Rows from block 5 of the image encoder, named by matrix and row number. Each number is 50 + 10 x the weight over its row's rms, rounded and kept within 0 to 99. All counts start at 0. After the name is the row's rms in percent of the matrix's.
# convs0: reduce pointwise conv (encoder.blocks.5.convs.0.weight, 80x336x1x1), inputs 0-111
convs0.5 103:63 41 41 51 36 52 59 49 56 58 37 44 37 44 60 49 55 46 50 44 44 47 51 52 59 51 53 49 34 41 41 29 43 52 45 96 47 50 54 40 37 43 38 44 42 42 33 56 45 45 42 62 42 44 48 71 30 51 72 79 41 53 23 38 46 58 38 45 46 41 37 65 38 47 80 42 49 48 38 46 58 47 51 49 52 55 60 45 40 49 45 32 66 44 27 53 49 41 50 58 42 36 59 47 55 54 55 49 57 59 49 53
convs0.6 097:45 39 35 39 49 72 42 52 51 43 45 38 41 58 38 47 63 43 47 40 37 55 54 49 36 41 56 52 54 47 41 53 49 71 36 48 42 39 54 64 33 51 44 34 57 39 63 46 45 53 47 49 21 48 42 56 46 51 39 41 35 30 29 52 41 59 31 36 47 34 35 50 55 44 57 37 64 48 41 53 63 43 60 66 55 61 57 51 28 42 40 28 60 50 34 48 37 70 61 53 44 38 44 54 57 57 56 58 47 47 57 45
convs0.7 097:57 59 60 34 37 39 58 48 41 48 50 63 47 43 62 51 48 47 63 59 38 46 38 44 35 41 45 54 46 55 59 56 44 59 50 45 62 38 37 56 48 51 53 66 31 48 55 54 42 53 51 41 55 46 42 57 39 47 56 31 51 41 41 43 42 32 55 44 49 48 46 54 68 49 54 48 56 38 55 29 38 47 31 49 56 44 43 52 54 50 46 69 49 43 51 35 33 53 65 60 35 45 49 64 57 57 40 44 47 40 49 52
convs0.8 102:51 51 37 55 40 61 70 37 52 37 53 61 34 47 59 40 30 45 56 54 44 65 79 49 44 48 50 36 47 42 53 55 37 56 54 32 63 50 53 45 49 39 48 36 54 42 61 52 67 47 67 56 55 57 50 61 31 50 38 38 61 51 43 58 33 54 47 42 54 63 42 63 57 60 64 47 71 52 38 44 48 31 50 53 47 48 33 55 58 60 58 77 37 44 67 54 46 55 51 54 51 53 64 63 54 55 36 65 43 53 48 61
convs0.9 094:68 50 37 44 43 56 46 47 49 55 65 44 48 42 99 53 51 59 52 43 46 52 37 47 58 46 53 70 47 39 43 39 50 54 51 59 52 46 49 37 43 60 64 50 54 57 53 49 38 47 49 47 59 52 36 42 49 44 52 57 40 53 41 50 70 53 32 30 30 46 38 59 43 53 41 41 57 40 45 48 32 48 47 64 40 53 49 47 42 57 53 46 52 36 49 52 62 40 57 57 35 43 55 46 52 34 59 64 60 54 59 65
convs0.10 099:63 47 58 37 44 43 40 44 44 39 35 36 48 50 51 45 52 44 53 49 47 40 55 42 59 41 54 39 48 43 47 48 62 49 50 60 43 51 44 26 43 50 36 41 53 36 64 38 36 52 45 46 47 59 37 49 38 42 41 42 50 47 35 56 55 32 46 19 45 60 60 53 51 49 57 40 33 48 47 70 51 51 46 48 61 39 49 53 49 47 24 59 53 51 63 52 42 50 58 68 31 39 47 28 46 55 36 36 42 32 36 45
convs0.11 104:63 55 44 50 43 63 48 50 52 43 45 49 48 43 45 50 54 34 42 59 49 58 56 38 53 35 50 40 55 57 54 56 66 36 48 68 53 64 38 90 44 62 60 80 54 54 48 47 51 47 46 67 52 47 55 51 34 47 58 48 57 35 55 56 41 36 50 44 54 45 60 85 68 44 55 50 55 44 41 54 46 59 33 43 56 32 50 40 60 71 50 52 56 50 53 42 36 59 48 56 46 39 56 45 46 64 43 54 51 53 38 63
convs0.12 104:64 45 55 48 53 49 34 43 45 42 51 48 42 46 47 52 39 55 53 51 50 84 63 48 53 60 53 53 53 43 54 63 56 48 46 50 65 58 54 50 45 45 76 62 53 46 41 50 47 48 51 59 45 56 53 38 48 58 27 50 44 63 52 58 92 64 58 41 66 41 58 43 33 57 48 57 49 50 39 40 66 29 49 43 46 40 37 59 54 55 27 64 44 43 53 43 44 53 56 51 57 49 53 57 58 52 40 59 44 44 48 57
convs0.13 106:76 46 53 41 54 44 53 52 38 46 52 34 69 54 45 49 35 63 47 44 47 40 61 57 56 37 62 51 46 42 57 36 43 43 65 52 60 43 59 52 28 62 58 34 52 54 63 47 41 41 56 59 57 47 42 45 61 44 65 44 41 44 65 58 66 42 52 51 43 48 34 56 41 50 54 64 53 44 53 55 55 70 57 31 78 56 54 49 48 33 33 44 52 46 46 69 59 70 46 55 54 41 45 53 48 45 41 51 46 52 56 51
convs0.14 102:53 45 57 50 67 59 60 45 46 46 55 56 53 58 52 65 37 45 36 44 43 51 71 58 23 48 62 53 70 39 63 48 59 49 34 44 39 50 46 41 47 42 51 66 36 66 52 49 42 69 45 55 61 46 50 53 54 50 54 65 48 53 53 51 54 44 39 32 58 51 64 38 42 42 37 49 47 43 56 38 47 45 50 77 50 43 36 57 36 43 54 34 39 46 48 52 53 46 50 46 46 49 34 62 43 47 43 43 49 50 58 41
convs0.15 094:41 56 45 54 37 56 37 43 49 46 52 34 60 50 55 39 43 49 58 36 68 56 56 62 37 49 63 41 47 49 45 56 75 58 46 44 38 56 50 38 55 43 50 50 48 47 48 50 41 45 51 44 38 43 43 45 55 52 36 46 34 42 79 48 45 51 78 36 64 38 56 49 41 50 53 47 28 50 44 23 57 47 43 54 57 44 43 45 48 41 56 43 50 52 56 44 61 45 34 41 68 32 66 47 48 51 39 44 46 76 44 44
convs0.16 102:41 61 41 63 40 63 52 51 52 48 40 70 59 69 32 47 55 47 69 53 69 53 47 48 49 44 42 69 36 43 51 57 59 37 26 45 43 56 51 44 55 78 35 50 64 61 54 51 50 48 49 45 45 43 58 53 62 48 60 41 58 49 44 51 60 49 71 53 43 54 59 42 47 39 28 46 53 45 59 54 57 66 48 53 50 50 40 37 53 28 50 88 61 50 70 55 25 28 35 48 41 43 52 57 52 49 46 39 58 34 50 46
convs0.17 103:25 54 54 62 63 55 48 64 53 74 48 50 44 48 38 55 48 49 39 66 62 30 34 31 44 41 70 54 44 39 45 50 53 49 56 62 52 56 60 34 54 67 46 61 52 56 62 49 59 64 47 67 53 43 57 40 48 50 68 44 57 58 55 60 36 62 53 47 67 52 64 44 47 38 35 36 34 56 36 56 40 58 50 45 48 49 31 45 46 50 50 45 46 50 36 57 48 39 80 54 58 35 50 60 60 49 34 49 47 46 52 55
convs0.18 103:51 59 67 63 55 53 45 48 57 75 46 53 51 47 83 54 57 48 65 47 48 37 33 43 52 51 43 55 59 39 47 51 48 47 35 40 42 51 60 50 67 59 43 51 39 38 40 43 42 51 47 51 45 49 52 36 59 56 59 36 52 49 57 50 47 44 48 19 41 45 56 36 68 48 82 54 48 53 55 17 42 50 56 64 41 40 47 49 32 61 61 69 63 64 47 52 48 44 55 59 53 66 44 31 49 53 36 64 54 54 65 61
convs0.19 104:42 50 57 52 59 57 40 47 42 53 46 63 43 56 30 50 39 39 53 40 60 29 31 61 60 66 39 37 56 35 49 53 35 54 48 50 52 69 60 65 76 84 42 49 49 34 68 49 46 47 65 46 52 51 63 43 51 41 42 47 70 56 47 54 46 32 44 53 32 45 46 42 64 67 66 43 57 50 64 54 48 61 61 50 64 51 48 48 40 38 57 36 39 55 55 55 56 74 51 46 37 40 48 35 41 52 57 53 55 45 58 48
convs0.20 091:24 54 61 47 53 41 42 62 56 55 42 38 61 38 59 36 44 34 41 50 46 53 42 41 57 63 45 48 44 46 57 60 38 50 44 35 35 54 39 63 71 42 56 49 45 63 30 49 42 46 30 39 44 50 42 45 46 48 49 41 56 40 68 44 45 31 45 63 54 51 40 38 51 38 34 47 45 59 55 31 45 51 48 65 61 49 56 49 44 42 53 58 38 47 51 38 61 36 58 57 34 46 56 50 57 43 69 60 59 36 62 57
convs0.21 106:62 46 57 51 40 44 47 65 46 32 40 48 44 35 59 48 20 56 48 45 52 36 63 51 59 40 47 39 34 73 54 49 67 39 48 45 48 38 30 43 60 47 40 36 66 42 55 57 59 54 34 44 39 50 43 54 50 41 47 71 49 52 47 57 60 52 50 26 36 47 57 45 58 39 56 32 54 47 70 76 47 58 53 57 49 49 50 53 52 57 55 44 40 55 40 58 69 54 56 39 46 43 48 54 46 43 51 58 44 56 53 46
convs0.22 093:53 56 42 45 53 61 62 40 70 54 39 71 54 69 53 58 58 45 54 62 47 59 54 40 69 24 38 48 47 51 56 62 46 40 47 55 53 43 55 61 35 29 70 34 53 63 57 57 40 53 62 57 48 40 55 45 50 57 47 35 55 61 45 64 69 65 44 35 45 53 44 55 41 43 19 43 49 40 49 59 56 42 46 51 41 42 56 65 67 51 55 49 48 52 34 46 41 52 36 53 48 28 62 44 48 67 51 51 52 53 46 44
convs0.23 101:38 22 56 54 38 38 69 55 30 52 29 68 61 61 41 56 79 44 55 67 57 56 31 43 69 47 49 50 45 56 39 59 52 49 42 50 60 45 40 46 42 48 52 46 66 37 30 58 52 49 37 47 53 45 38 49 32 41 58 44 56 64 51 50 37 50 39 55 49 57 46 60 56 55 34 50 55 54 55 51 32 41 63 46 52 47 42 49 57 38 50 30 52 45 38 51 53 40 53 53 65 62 46 45 55 51 41 23 57 52 49 47
convs0.24 100:49 60 57 52 48 56 32 47 59 42 49 31 63 64 36 21 49 52 40 33 43 50 59 58 48 41 44 75 50 50 64 32 41 46 57 57 47 52 48 64 71 57 33 39 49 55 44 47 62 60 56 49 54 47 63 53 55 43 56 51 56 42 43 46 40 58 32 28 51 38 37 37 33 35 56 41 49 40 54 41 50 52 58 47 62 46 54 51 47 42 56 66 75 42 68 52 47 34 36 39 47 53 61 59 60 43 51 46 56 47 41 41
convs0.25 107:69 74 53 43 57 35 61 52 56 53 55 65 52 43 30 55 47 47 43 56 58 54 46 51 61 52 56 45 52 52 51 55 42 55 52 35 53 68 48 56 45 55 54 29 45 57 42 50 37 44 41 45 31 50 57 45 48 46 58 43 52 46 62 56 41 41 52 43 57 50 43 62 38 40 51 61 51 49 39 42 31 50 31 44 65 61 45 36 37 64 66 66 48 44 28 49 58 43 55 62 44 56 51 35 54 51 46 58 45 45 71 63
convs0.26 098:53 45 43 49 65 44 54 48 47 63 43 39 48 47 44 34 49 55 45 36 57 59 45 50 46 43 43 40 41 44 53 29 57 29 48 44 50 55 40 67 65 55 30 60 56 49 44 51 77 51 58 47 50 43 63 56 35 57 40 45 59 60 47 48 36 52 44 44 56 41 82 55 54 43 88 54 56 58 38 50 46 42 70 58 43 46 55 45 58 72 39 66 61 64 52 65 41 49 52 40 46 52 50 51 57 49 80 73 50 45 49 44
convs0.27 105:40 73 43 44 41 61 44 44 58 40 44 66 46 46 49 63 33 54 62 45 37 47 27 58 31 66 42 54 37 54 42 56 44 49 47 52 37 41 48 57 60 29 42 51 46 44 46 51 45 38 56 72 51 29 53 36 50 50 69 65 46 35 41 48 59 37 58 48 46 56 47 26 46 50 60 37 70 61 64 69 58 50 53 59 40 48 60 53 49 55 42 38 54 46 43 48 56 50 54 50 41 69 50 51 39 46 48 63 51 46 42 46
convs0.28 107:46 24 54 44 50 57 39 54 52 55 48 50 48 49 67 54 41 51 37 57 62 50 42 50 46 41 39 54 48 52 24 64 70 38 64 53 39 52 55 62 35 54 74 41 44 40 34 57 39 56 62 56 39 54 45 44 53 48 50 66 45 40 62 51 61 51 51 71 38 41 53 46 22 75 43 41 82 53 51 61 36 51 63 58 53 62 67 68 57 59 43 50 66 62 66 46 50 43 50 48 62 55 42 51 56 38 59 63 41 46 34 60
convs0.29 106:74 46 43 47 47 51 45 49 38 39 40 57 53 39 61 38 61 49 48 50 57 54 30 31 45 42 66 38 38 40 28 50 45 53 57 44 51 65 39 56 57 59 64 61 58 36 74 56 80 63 47 41 50 55 67 51 31 59 50 34 38 51 46 53 84 42 44 50 46 41 41 33 60 59 54 45 57 54 40 46 61 45 60 65 36 60 66 44 51 49 51 56 45 48 31 53 45 44 41 41 36 59 62 80 43 58 49 50 53 56 37 52
convs0.30 099:29 50 55 44 62 60 45 57 50 36 52 56 56 62 34 50 38 36 62 46 44 55 45 43 42 49 41 53 58 51 29 27 51 46 51 44 53 44 57 32 49 36 49 54 22 51 43 39 45 56 70 45 52 34 41 48 54 49 42 51 74 42 60 48 52 57 27 51 56 40 48 46 62 71 53 49 69 56 45 29 46 50 61 55 42 49 64 42 48 51 58 60 43 77 56 48 33 47 49 35 36 63 68 49 41 41 38 63 40 47 57 41
convs0.31 104:53 76 61 53 51 35 49 51 63 43 46 83 54 44 53 42 46 47 57 36 55 39 46 39 33 24 48 52 42 50 42 59 60 29 44 57 40 46 60 30 55 61 47 44 40 60 63 61 44 51 46 51 48 54 36 48 45 53 68 52 60 56 55 45 44 52 56 48 63 43 57 56 48 50 56 45 77 55 45 44 47 51 53 53 48 53 52 44 61 40 38 54 58 45 66 50 61 46 32 40 42 55 48 39 54 42 57 67 63 45 57 51
convs0.32 097:44 50 47 50 54 57 58 39 50 48 53 46 34 33 54 47 38 43 51 47 43 43 50 41 47 33 50 56 59 39 35 43 42 41 46 46 43 39 54 29 63 49 57 58 71 39 73 59 48 47 67 53 34 49 53 50 38 53 55 37 62 54 50 57 49 55 40 34 48 48 39 39 49 64 64 47 46 50 45 46 30 47 47 50 40 41 64 45 49 33 49 48 50 41 46 49 54 37 36 56 47 58 52 50 44 41 66 60 56 53 43 41
convs0.33 096:45 37 55 47 73 55 53 48 47 44 45 71 60 56 73 52 48 46 55 58 43 77 56 58 70 42 56 49 58 46 52 51 40 34 56 44 66 48 42 64 64 57 59 67 68 49 38 49 42 57 43 55 35 64 40 36 68 52 48 69 50 46 35 48 63 40 33 51 39 54 53 60 46 35 53 48 53 56 51 75 49 58 59 63 34 56 46 49 46 50 55 62 41 44 40 51 47 65 54 59 43 36 52 71 45 59 37 47 60 42 57 55
convs0.34 102:60 75 43 54 85 54 52 48 49 42 53 82 39 46 48 63 38 41 54 34 39 48 65 57 41 42 59 63 62 36 37 47 41 62 67 32 59 49 49 31 38 54 50 50 41 67 46 56 47 58 34 47 60 44 65 41 46 48 56 41 56 36 53 57 54 48 25 51 46 44 45 45 24 66 37 58 76 42 46 33 43 49 55 55 46 52 47 54 44 37 39 78 58 42 41 52 59 47 53 46 44 38 49 52 51 52 41 44 50 44 51 53
convs0.35 100:27 50 75 57 41 45 48 55 40 49 33 24 48 46 56 42 34 39 52 56 48 53 47 55 40 57 40 54 36 40 49 57 68 49 46 62 60 48 41 72 45 57 48 49 53 54 51 45 49 49 44 66 37 47 48 38 48 48 37 43 59 54 55 58 44 35 59 34 50 62 44 65 47 39 62 31 58 45 30 55 43 42 56 32 45 50 64 36 46 52 34 37 49 57 54 55 68 70 55 57 52 49 51 47 37 42 48 56 48 51 37 43
convs0.36 105:56 45 52 46 50 41 41 55 45 32 56 45 47 58 59 50 48 48 29 42 52 45 49 53 46 62 42 45 42 52 62 37 41 49 50 50 59 44 64 39 56 54 42 46 45 58 71 43 48 56 33 22 37 42 59 59 34 33 44 48 40 48 23 55 36 47 35 52 43 40 52 53 40 34 69 52 35 51 49 71 41 47 56 53 52 49 52 55 43 51 51 41 45 42 72 45 63 58 50 41 52 66 55 31 48 46 47 57 50 65 55 45
convs0.37 103:63 45 56 46 48 63 64 57 56 61 49 67 57 47 48 38 41 68 46 67 66 53 38 44 73 61 59 55 53 58 37 59 53 49 46 46 78 55 58 58 58 47 53 51 45 42 40 47 44 44 49 39 34 48 55 48 50 46 48 26 54 37 49 55 63 48 43 15 64 53 54 47 49 63 41 61 30 43 58 73 65 36 62 35 40 37 53 51 54 57 46 48 53 58 62 53 59 55 52 39 56 50 56 37 46 37 60 48 41 58 43 47
convs0.38 100:35 46 26 54 56 43 60 51 52 45 47 51 44 58 50 45 44 42 29 57 47 62 53 57 52 34 32 46 46 63 42 55 44 30 49 44 51 46 32 58 47 62 59 44 56 35 42 47 45 46 46 59 44 44 44 50 61 32 57 65 26 52 36 52 57 35 67 57 46 60 62 46 36 30 33 42 55 47 49 46 40 38 36 56 32 40 52 47 51 61 49 26 45 48 55 53 52 51 41 50 56 34 53 51 54 45 46 42 51 59 64 43
convs0.39 101:39 63 48 49 67 55 57 51 43 67 34 39 56 58 66 55 45 42 50 42 53 45 25 40 50 36 43 51 56 52 42 33 41 53 23 49 50 55 57 77 53 32 48 55 43 52 41 63 60 48 71 44 43 61 48 55 48 46 47 63 58 40 28 40 49 58 43 48 53 48 56 65 45 49 49 54 34 49 36 37 53 55 44 53 49 35 38 47 45 35 43 45 40 51 48 45 46 59 44 49 61 53 63 48 57 53 40 43 54 70 52 39
convs0.40 102:60 52 57 35 45 33 67 50 35 60 46 50 55 51 57 58 46 58 45 54 35 37 49 50 41 25 52 40 50 47 55 80 54 43 45 66 52 53 49 58 46 62 56 61 38 50 59 52 56 38 80 45 58 51 51 48 61 46 36 55 60 42 59 46 42 58 53 38 65 45 43 30 67 44 32 44 44 49 41 45 51 51 43 53 41 53 97 56 46 43 62 47 92 43 61 50 51 58 54 45 53 46 56 50 66 43 54 41 69 61 40 49
convs0.41 097:51 50 41 56 49 62 44 48 37 42 38 66 47 54 20 50 41 45 39 55 64 42 36 39 53 39 60 49 46 54 37 53 44 40 58 56 46 59 39 29 46 62 65 45 45 43 18 54 52 61 47 40 35 54 44 61 44 39 56 31 47 46 49 59 49 49 49 43 38 54 37 33 62 54 69 36 50 51 42 67 48 58 62 36 54 46 53 45 58 38 50 48 44 45 33 60 36 57 50 28 45 47 42 40 46 47 63 47 51 36 43 42
convs0.42 099:53 42 56 47 60 55 48 50 49 30 44 67 50 49 63 49 59 46 59 43 46 43 52 62 47 42 34 37 41 30 44 47 58 40 48 51 45 50 44 48 57 43 38 53 55 65 56 50 28 62 49 47 53 40 53 59 47 51 30 57 45 49 37 53 48 48 51 31 49 58 44 44 28 62 46 43 43 55 33 43 53 60 50 43 36 51 45 52 51 59 22 40 53 45 66 61 57 48 50 43 41 71 55 56 49 44 55 53 40 42 45 47
convs0.43 107:65 57 47 54 42 57 56 50 42 48 58 42 37 55 40 46 34 53 38 43 44 71 57 47 49 51 44 45 55 58 54 50 58 58 39 48 58 65 43 29 48 37 62 60 50 31 57 41 44 46 51 52 38 40 55 52 44 61 49 62 42 67 46 63 53 39 62 33 48 54 55 43 24 63 61 74 54 46 36 46 53 29 46 58 44 63 48 69 53 61 47 60 56 66 46 44 37 56 24 42 63 53 54 58 44 68 50 47 55 40 58 45
convs0.44 099:38 52 47 36 38 63 49 41 42 56 51 48 43 60 49 49 44 34 44 46 52 69 57 36 51 63 50 67 50 40 71 41 49 66 57 66 52 58 45 62 43 50 68 68 50 44 41 48 50 53 42 61 49 49 48 43 48 43 43 55 51 54 40 34 58 43 45 27 59 37 49 47 53 47 47 54 58 62 42 58 72 56 71 29 51 48 46 55 58 54 56 58 44 67 42 45 42 56 50 49 44 51 61 38 52 40 50 47 46 65 56 45
convs0.45 102:41 60 73 42 47 64 49 40 46 50 44 42 39 65 43 58 48 48 56 34 38 51 71 62 47 47 58 52 43 50 51 38 54 42 54 54 59 51 56 57 80 46 36 37 53 36 34 64 42 49 42 51 58 47 34 63 53 40 48 53 57 47 50 54 40 51 53 44 52 43 27 58 38 48 51 62 39 60 53 60 41 50 65 46 42 46 43 37 42 41 55 48 53 54 22 56 43 59 53 52 35 43 34 40 57 56 64 63 57 45 47 35
convs0.46 099:59 46 41 36 54 41 50 62 45 44 57 48 58 56 31 66 52 54 48 41 63 50 42 48 44 42 70 51 38 47 43 64 46 69 52 50 53 39 54 52 44 31 56 28 58 65 68 58 47 47 41 57 47 42 47 52 53 42 38 35 34 50 39 46 54 34 42 42 36 47 48 31 54 58 50 37 56 39 52 58 58 55 41 50 65 58 46 50 50 38 35 47 43 52 25 45 72 50 60 36 48 29 55 41 31 55 40 33 47 39 60 57
convs0.47 097:30 28 42 51 26 50 46 51 41 38 55 37 46 42 39 60 39 50 59 47 34 41 52 44 49 40 49 56 50 63 49 52 62 53 47 48 55 49 39 40 51 56 51 56 38 48 60 41 43 52 58 44 32 53 35 47 48 36 55 51 49 32 49 47 44 44 53 51 56 52 61 33 48 49 36 55 36 49 44 22 64 59 55 67 43 53 60 48 71 63 28 33 54 74 43 46 48 40 42 50 36 59 39 42 43 49 39 46 50 41 53 54
convs0.48 103:63 44 54 48 57 45 54 47 47 31 47 50 43 50 32 61 42 51 42 51 49 26 41 75 49 48 56 46 54 50 48 42 53 46 40 46 42 51 39 49 44 54 57 51 34 41 50 46 53 51 51 51 50 49 48 36 59 53 43 46 45 53 38 51 46 50 43 28 47 49 38 23 43 43 60 49 47 42 48 33 48 45 54 60 27 43 45 57 39 54 52 44 41 45 49 53 51 46 70 51 47 64 43 53 35 60 47 55 41 55 55 42
convs0.49 103:70 42 62 48 61 46 57 45 54 46 53 71 57 63 28 53 48 50 50 42 43 58 47 33 32 49 46 59 52 49 43 48 47 56 50 51 60 43 45 31 68 46 43 62 27 56 52 66 51 49 37 40 61 49 54 54 50 42 69 51 56 58 54 50 42 47 51 57 38 53 37 47 42 55 74 74 40 54 36 36 39 50 46 53 37 51 58 44 42 43 29 32 55 54 39 41 53 51 58 39 62 40 43 34 59 63 48 63 48 41 49 57
convs0.50 109:55 60 48 56 61 75 45 44 49 30 48 39 50 47 52 37 23 42 48 46 51 61 56 47 54 49 46 40 46 47 34 51 58 46 41 37 46 36 50 46 43 67 59 54 49 53 31 55 38 41 49 48 34 43 66 59 49 46 56 37 52 52 44 53 64 55 52 33 60 44 53 45 49 61 63 43 68 38 36 53 39 38 49 50 70 46 45 33 33 62 49 36 32 56 31 61 51 58 50 44 41 54 45 57 45 55 50 60 43 47 63 39
convs0.51 096:53 45 64 50 30 41 51 60 44 53 45 53 48 49 29 44 56 52 44 63 38 30 41 34 49 48 59 46 38 47 44 46 50 46 60 50 74 41 54 44 54 40 51 45 32 35 53 47 44 60 49 50 38 56 52 71 44 58 46 52 55 41 70 47 46 43 33 43 60 48 40 50 59 58 62 51 63 61 37 25 53 38 40 52 59 49 55 55 54 53 58 32 58 63 48 50 40 48 52 49 62 65 43 47 48 55 49 54 43 50 50 45
convs0.52 101:77 44 51 45 38 63 51 55 54 35 37 50 39 69 38 37 50 43 49 38 47 55 67 44 66 52 50 51 48 54 42 52 41 59 37 65 53 47 49 63 31 47 54 37 38 40 58 46 50 55 42 40 77 56 33 50 52 46 64 52 43 53 41 42 59 38 50 54 36 42 58 55 35 43 56 66 62 52 53 44 54 44 53 34 47 57 43 71 65 39 45 38 56 46 43 46 62 45 45 53 52 56 52 60 48 59 52 35 60 43 39 83
convs0.53 089:39 38 46 43 44 56 45 56 32 41 51 30 34 45 49 58 43 44 67 64 41 43 42 39 61 44 40 63 53 51 41 42 49 40 47 51 60 42 42 38 47 58 58 58 20 47 37 51 39 57 33 33 64 56 55 48 58 49 27 49 54 72 59 41 29 38 49 52 62 43 35 61 38 47 51 58 37 48 45 19 60 38 41 39 39 56 47 41 52 37 38 48 46 54 48 53 35 52 60 60 46 27 52 41 50 54 45 51 41 36 55 50
convs0.54 094:39 35 48 60 49 46 57 55 51 46 31 36 55 54 73 52 54 46 49 59 46 52 45 48 39 43 56 58 44 37 50 47 64 43 40 44 67 51 52 54 42 47 38 25 13 51 49 51 32 55 48 41 50 58 52 42 42 49 38 66 63 41 55 61 52 53 53 59 44 49 51 41 55 52 52 52 32 47 49 21 47 68 41 52 60 46 46 34 42 50 59 53 59 49 53 49 50 36 60 59 49 31 49 44 44 57 30 52 62 48 52 47
convs0.55 097:50 58 57 67 48 54 37 49 48 58 46 59 50 39 36 45 46 39 56 53 60 58 60 43 54 47 40 57 42 40 48 52 49 57 53 55 39 37 53 53 49 64 44 45 44 68 53 53 40 48 52 39 54 48 59 58 47 50 71 40 61 65 43 39 49 43 58 56 54 42 46 29 68 67 60 61 55 40 42 64 48 47 80 46 60 58 48 51 55 63 60 80 51 49 60 38 48 49 46 56 63 60 45 70 49 65 49 45 55 44 53 50
convs0.56 094:35 46 46 27 53 38 52 54 55 34 42 62 44 45 48 59 24 40 51 41 42 53 39 44 48 48 58 49 44 51 44 51 37 56 47 38 43 40 37 63 62 55 41 65 40 41 60 34 49 48 55 47 56 53 49 55 52 55 60 62 48 52 35 55 49 45 41 32 49 44 45 66 47 58 74 55 66 52 29 40 27 49 51 35 34 46 56 58 50 40 43 56 42 50 70 54 58 34 47 51 54 61 46 62 46 57 59 36 45 51 57 35
convs0.57 093:51 38 38 42 63 40 59 44 45 54 57 52 62 51 48 54 48 68 59 40 52 55 57 26 43 56 53 40 44 56 47 57 62 48 34 39 32 42 45 37 47 48 54 37 27 47 46 52 49 42 39 59 66 65 53 44 56 33 45 49 59 61 51 53 41 48 78 59 45 45 50 45 63 49 19 56 42 48 50 13 57 59 45 47 48 48 54 45 56 73 43 49 41 59 39 55 48 39 43 44 51 71 43 47 54 44 32 53 41 50 51 60
convs0.58 098:44 50 70 48 74 54 56 53 50 60 51 49 42 63 54 40 42 45 50 53 40 49 57 51 53 42 44 61 48 40 57 50 45 49 43 41 63 47 49 50 74 39 44 72 46 51 24 66 44 53 28 47 47 54 58 67 64 57 48 35 57 67 44 59 47 44 28 38 47 54 57 73 60 69 71 39 70 46 51 53 49 60 49 47 33 46 45 56 53 42 50 74 52 40 58 52 52 51 56 52 42 41 47 54 60 66 52 72 47 54 39 28
convs0.59 096:65 40 48 39 41 21 59 47 46 43 38 48 48 38 33 62 55 41 57 55 68 50 92 47 46 34 49 49 59 43 62 58 56 42 42 46 55 32 45 57 43 39 61 55 49 42 41 49 47 57 47 24 72 54 53 51 70 51 48 52 52 55 52 55 33 45 55 47 43 57 44 57 45 35 17 61 55 53 53 38 42 61 34 51 52 57 47 43 53 59 39 63 56 47 49 55 57 46 56 51 44 37 46 29 48 65 43 52 49 39 41 62
convs0.60 102:54 44 35 52 40 36 45 38 57 37 55 33 38 32 68 52 54 51 56 33 57 45 27 63 65 58 59 53 51 53 41 55 46 53 83 64 37 37 46 32 54 74 62 76 42 21 59 60 45 48 56 54 45 61 50 55 38 38 53 45 50 52 72 43 49 54 39 38 55 43 32 38 54 41 49 46 57 53 52 50 61 33 41 60 57 45 45 47 54 43 51 41 44 37 28 54 45 60 45 39 56 61 52 61 46 49 39 53 40 53 75 59
convs0.61 105:60 47 43 39 67 47 43 47 50 37 48 28 64 57 53 54 45 57 51 63 49 65 64 60 61 48 56 44 48 41 71 34 45 50 35 58 66 57 64 49 49 35 46 45 60 53 75 55 47 50 58 48 45 45 45 47 40 55 38 55 49 45 54 45 48 43 38 59 32 63 55 59 34 35 43 58 68 57 60 57 39 49 52 52 45 51 52 53 41 47 36 72 46 72 52 46 41 56 64 55 50 55 51 49 45 60 49 55 42 50 61 55
convs0.62 096:49 58 54 46 52 41 28 60 42 37 61 29 51 44 35 49 56 65 36 62 52 53 36 40 61 46 50 46 42 58 42 43 50 59 42 54 63 53 46 31 40 47 46 37 54 40 61 34 38 41 34 43 33 68 41 56 47 55 48 49 51 51 45 49 49 39 42 38 45 61 43 45 46 45 28 34 54 46 47 49 52 52 44 50 58 47 48 56 31 44 36 46 38 50 35 40 52 45 54 60 57 55 53 56 43 48 57 42 39 43 51 36
convs0.63 099:56 49 69 82 48 57 54 47 52 59 55 54 45 49 44 46 59 39 54 41 55 30 43 47 41 47 37 53 44 44 54 37 50 61 42 49 42 49 57 47 78 51 46 58 47 44 45 55 43 48 49 51 54 58 53 47 52 48 49 58 78 44 60 38 50 37 57 51 50 60 49 57 48 73 78 52 41 41 39 51 40 43 29 46 46 46 44 65 68 44 39 76 38 59 82 42 38 43 51 37 48 36 51 47 47 45 50 39 46 46 41 45
convs0.64 095:30 55 40 42 49 45 43 45 56 61 66 80 52 47 59 45 31 46 51 69 41 60 54 47 53 44 39 39 62 47 52 58 45 49 53 35 58 46 39 54 44 74 48 50 81 53 51 56 41 52 58 56 48 45 51 51 44 38 46 44 78 42 46 47 58 56 60 49 55 60 59 41 55 36 19 20 44 50 40 58 35 34 57 45 36 56 50 54 48 46 25 34 57 58 32 50 53 37 54 53 46 52 51 59 53 42 39 45 39 54 51 31
convs0.65 092:49 51 33 37 43 59 49 56 50 53 70 43 42 49 24 50 37 67 41 56 67 43 61 57 28 50 66 37 47 58 32 52 49 52 48 39 59 44 64 55 29 53 65 61 60 47 53 52 44 50 40 50 62 40 45 46 36 43 56 37 43 45 42 48 45 41 43 24 45 49 63 40 46 53 35 39 49 46 32 42 68 58 52 52 38 46 36 50 41 72 33 33 39 52 62 51 51 46 58 49 53 48 51 67 60 40 20 44 54 46 51 45
convs0.66 096:48 53 48 31 45 47 61 54 50 46 50 70 58 54 22 64 41 55 44 55 53 52 45 44 46 44 53 62 56 48 42 75 42 54 34 68 49 53 46 62 20 47 57 64 59 51 38 42 53 43 46 49 47 36 44 45 43 37 58 71 47 47 45 41 62 46 68 58 40 55 48 51 54 40 32 52 28 52 55 49 49 60 46 54 53 56 44 52 52 44 46 27 49 52 49 52 61 58 69 44 40 50 50 51 43 51 41 27 71 56 44 49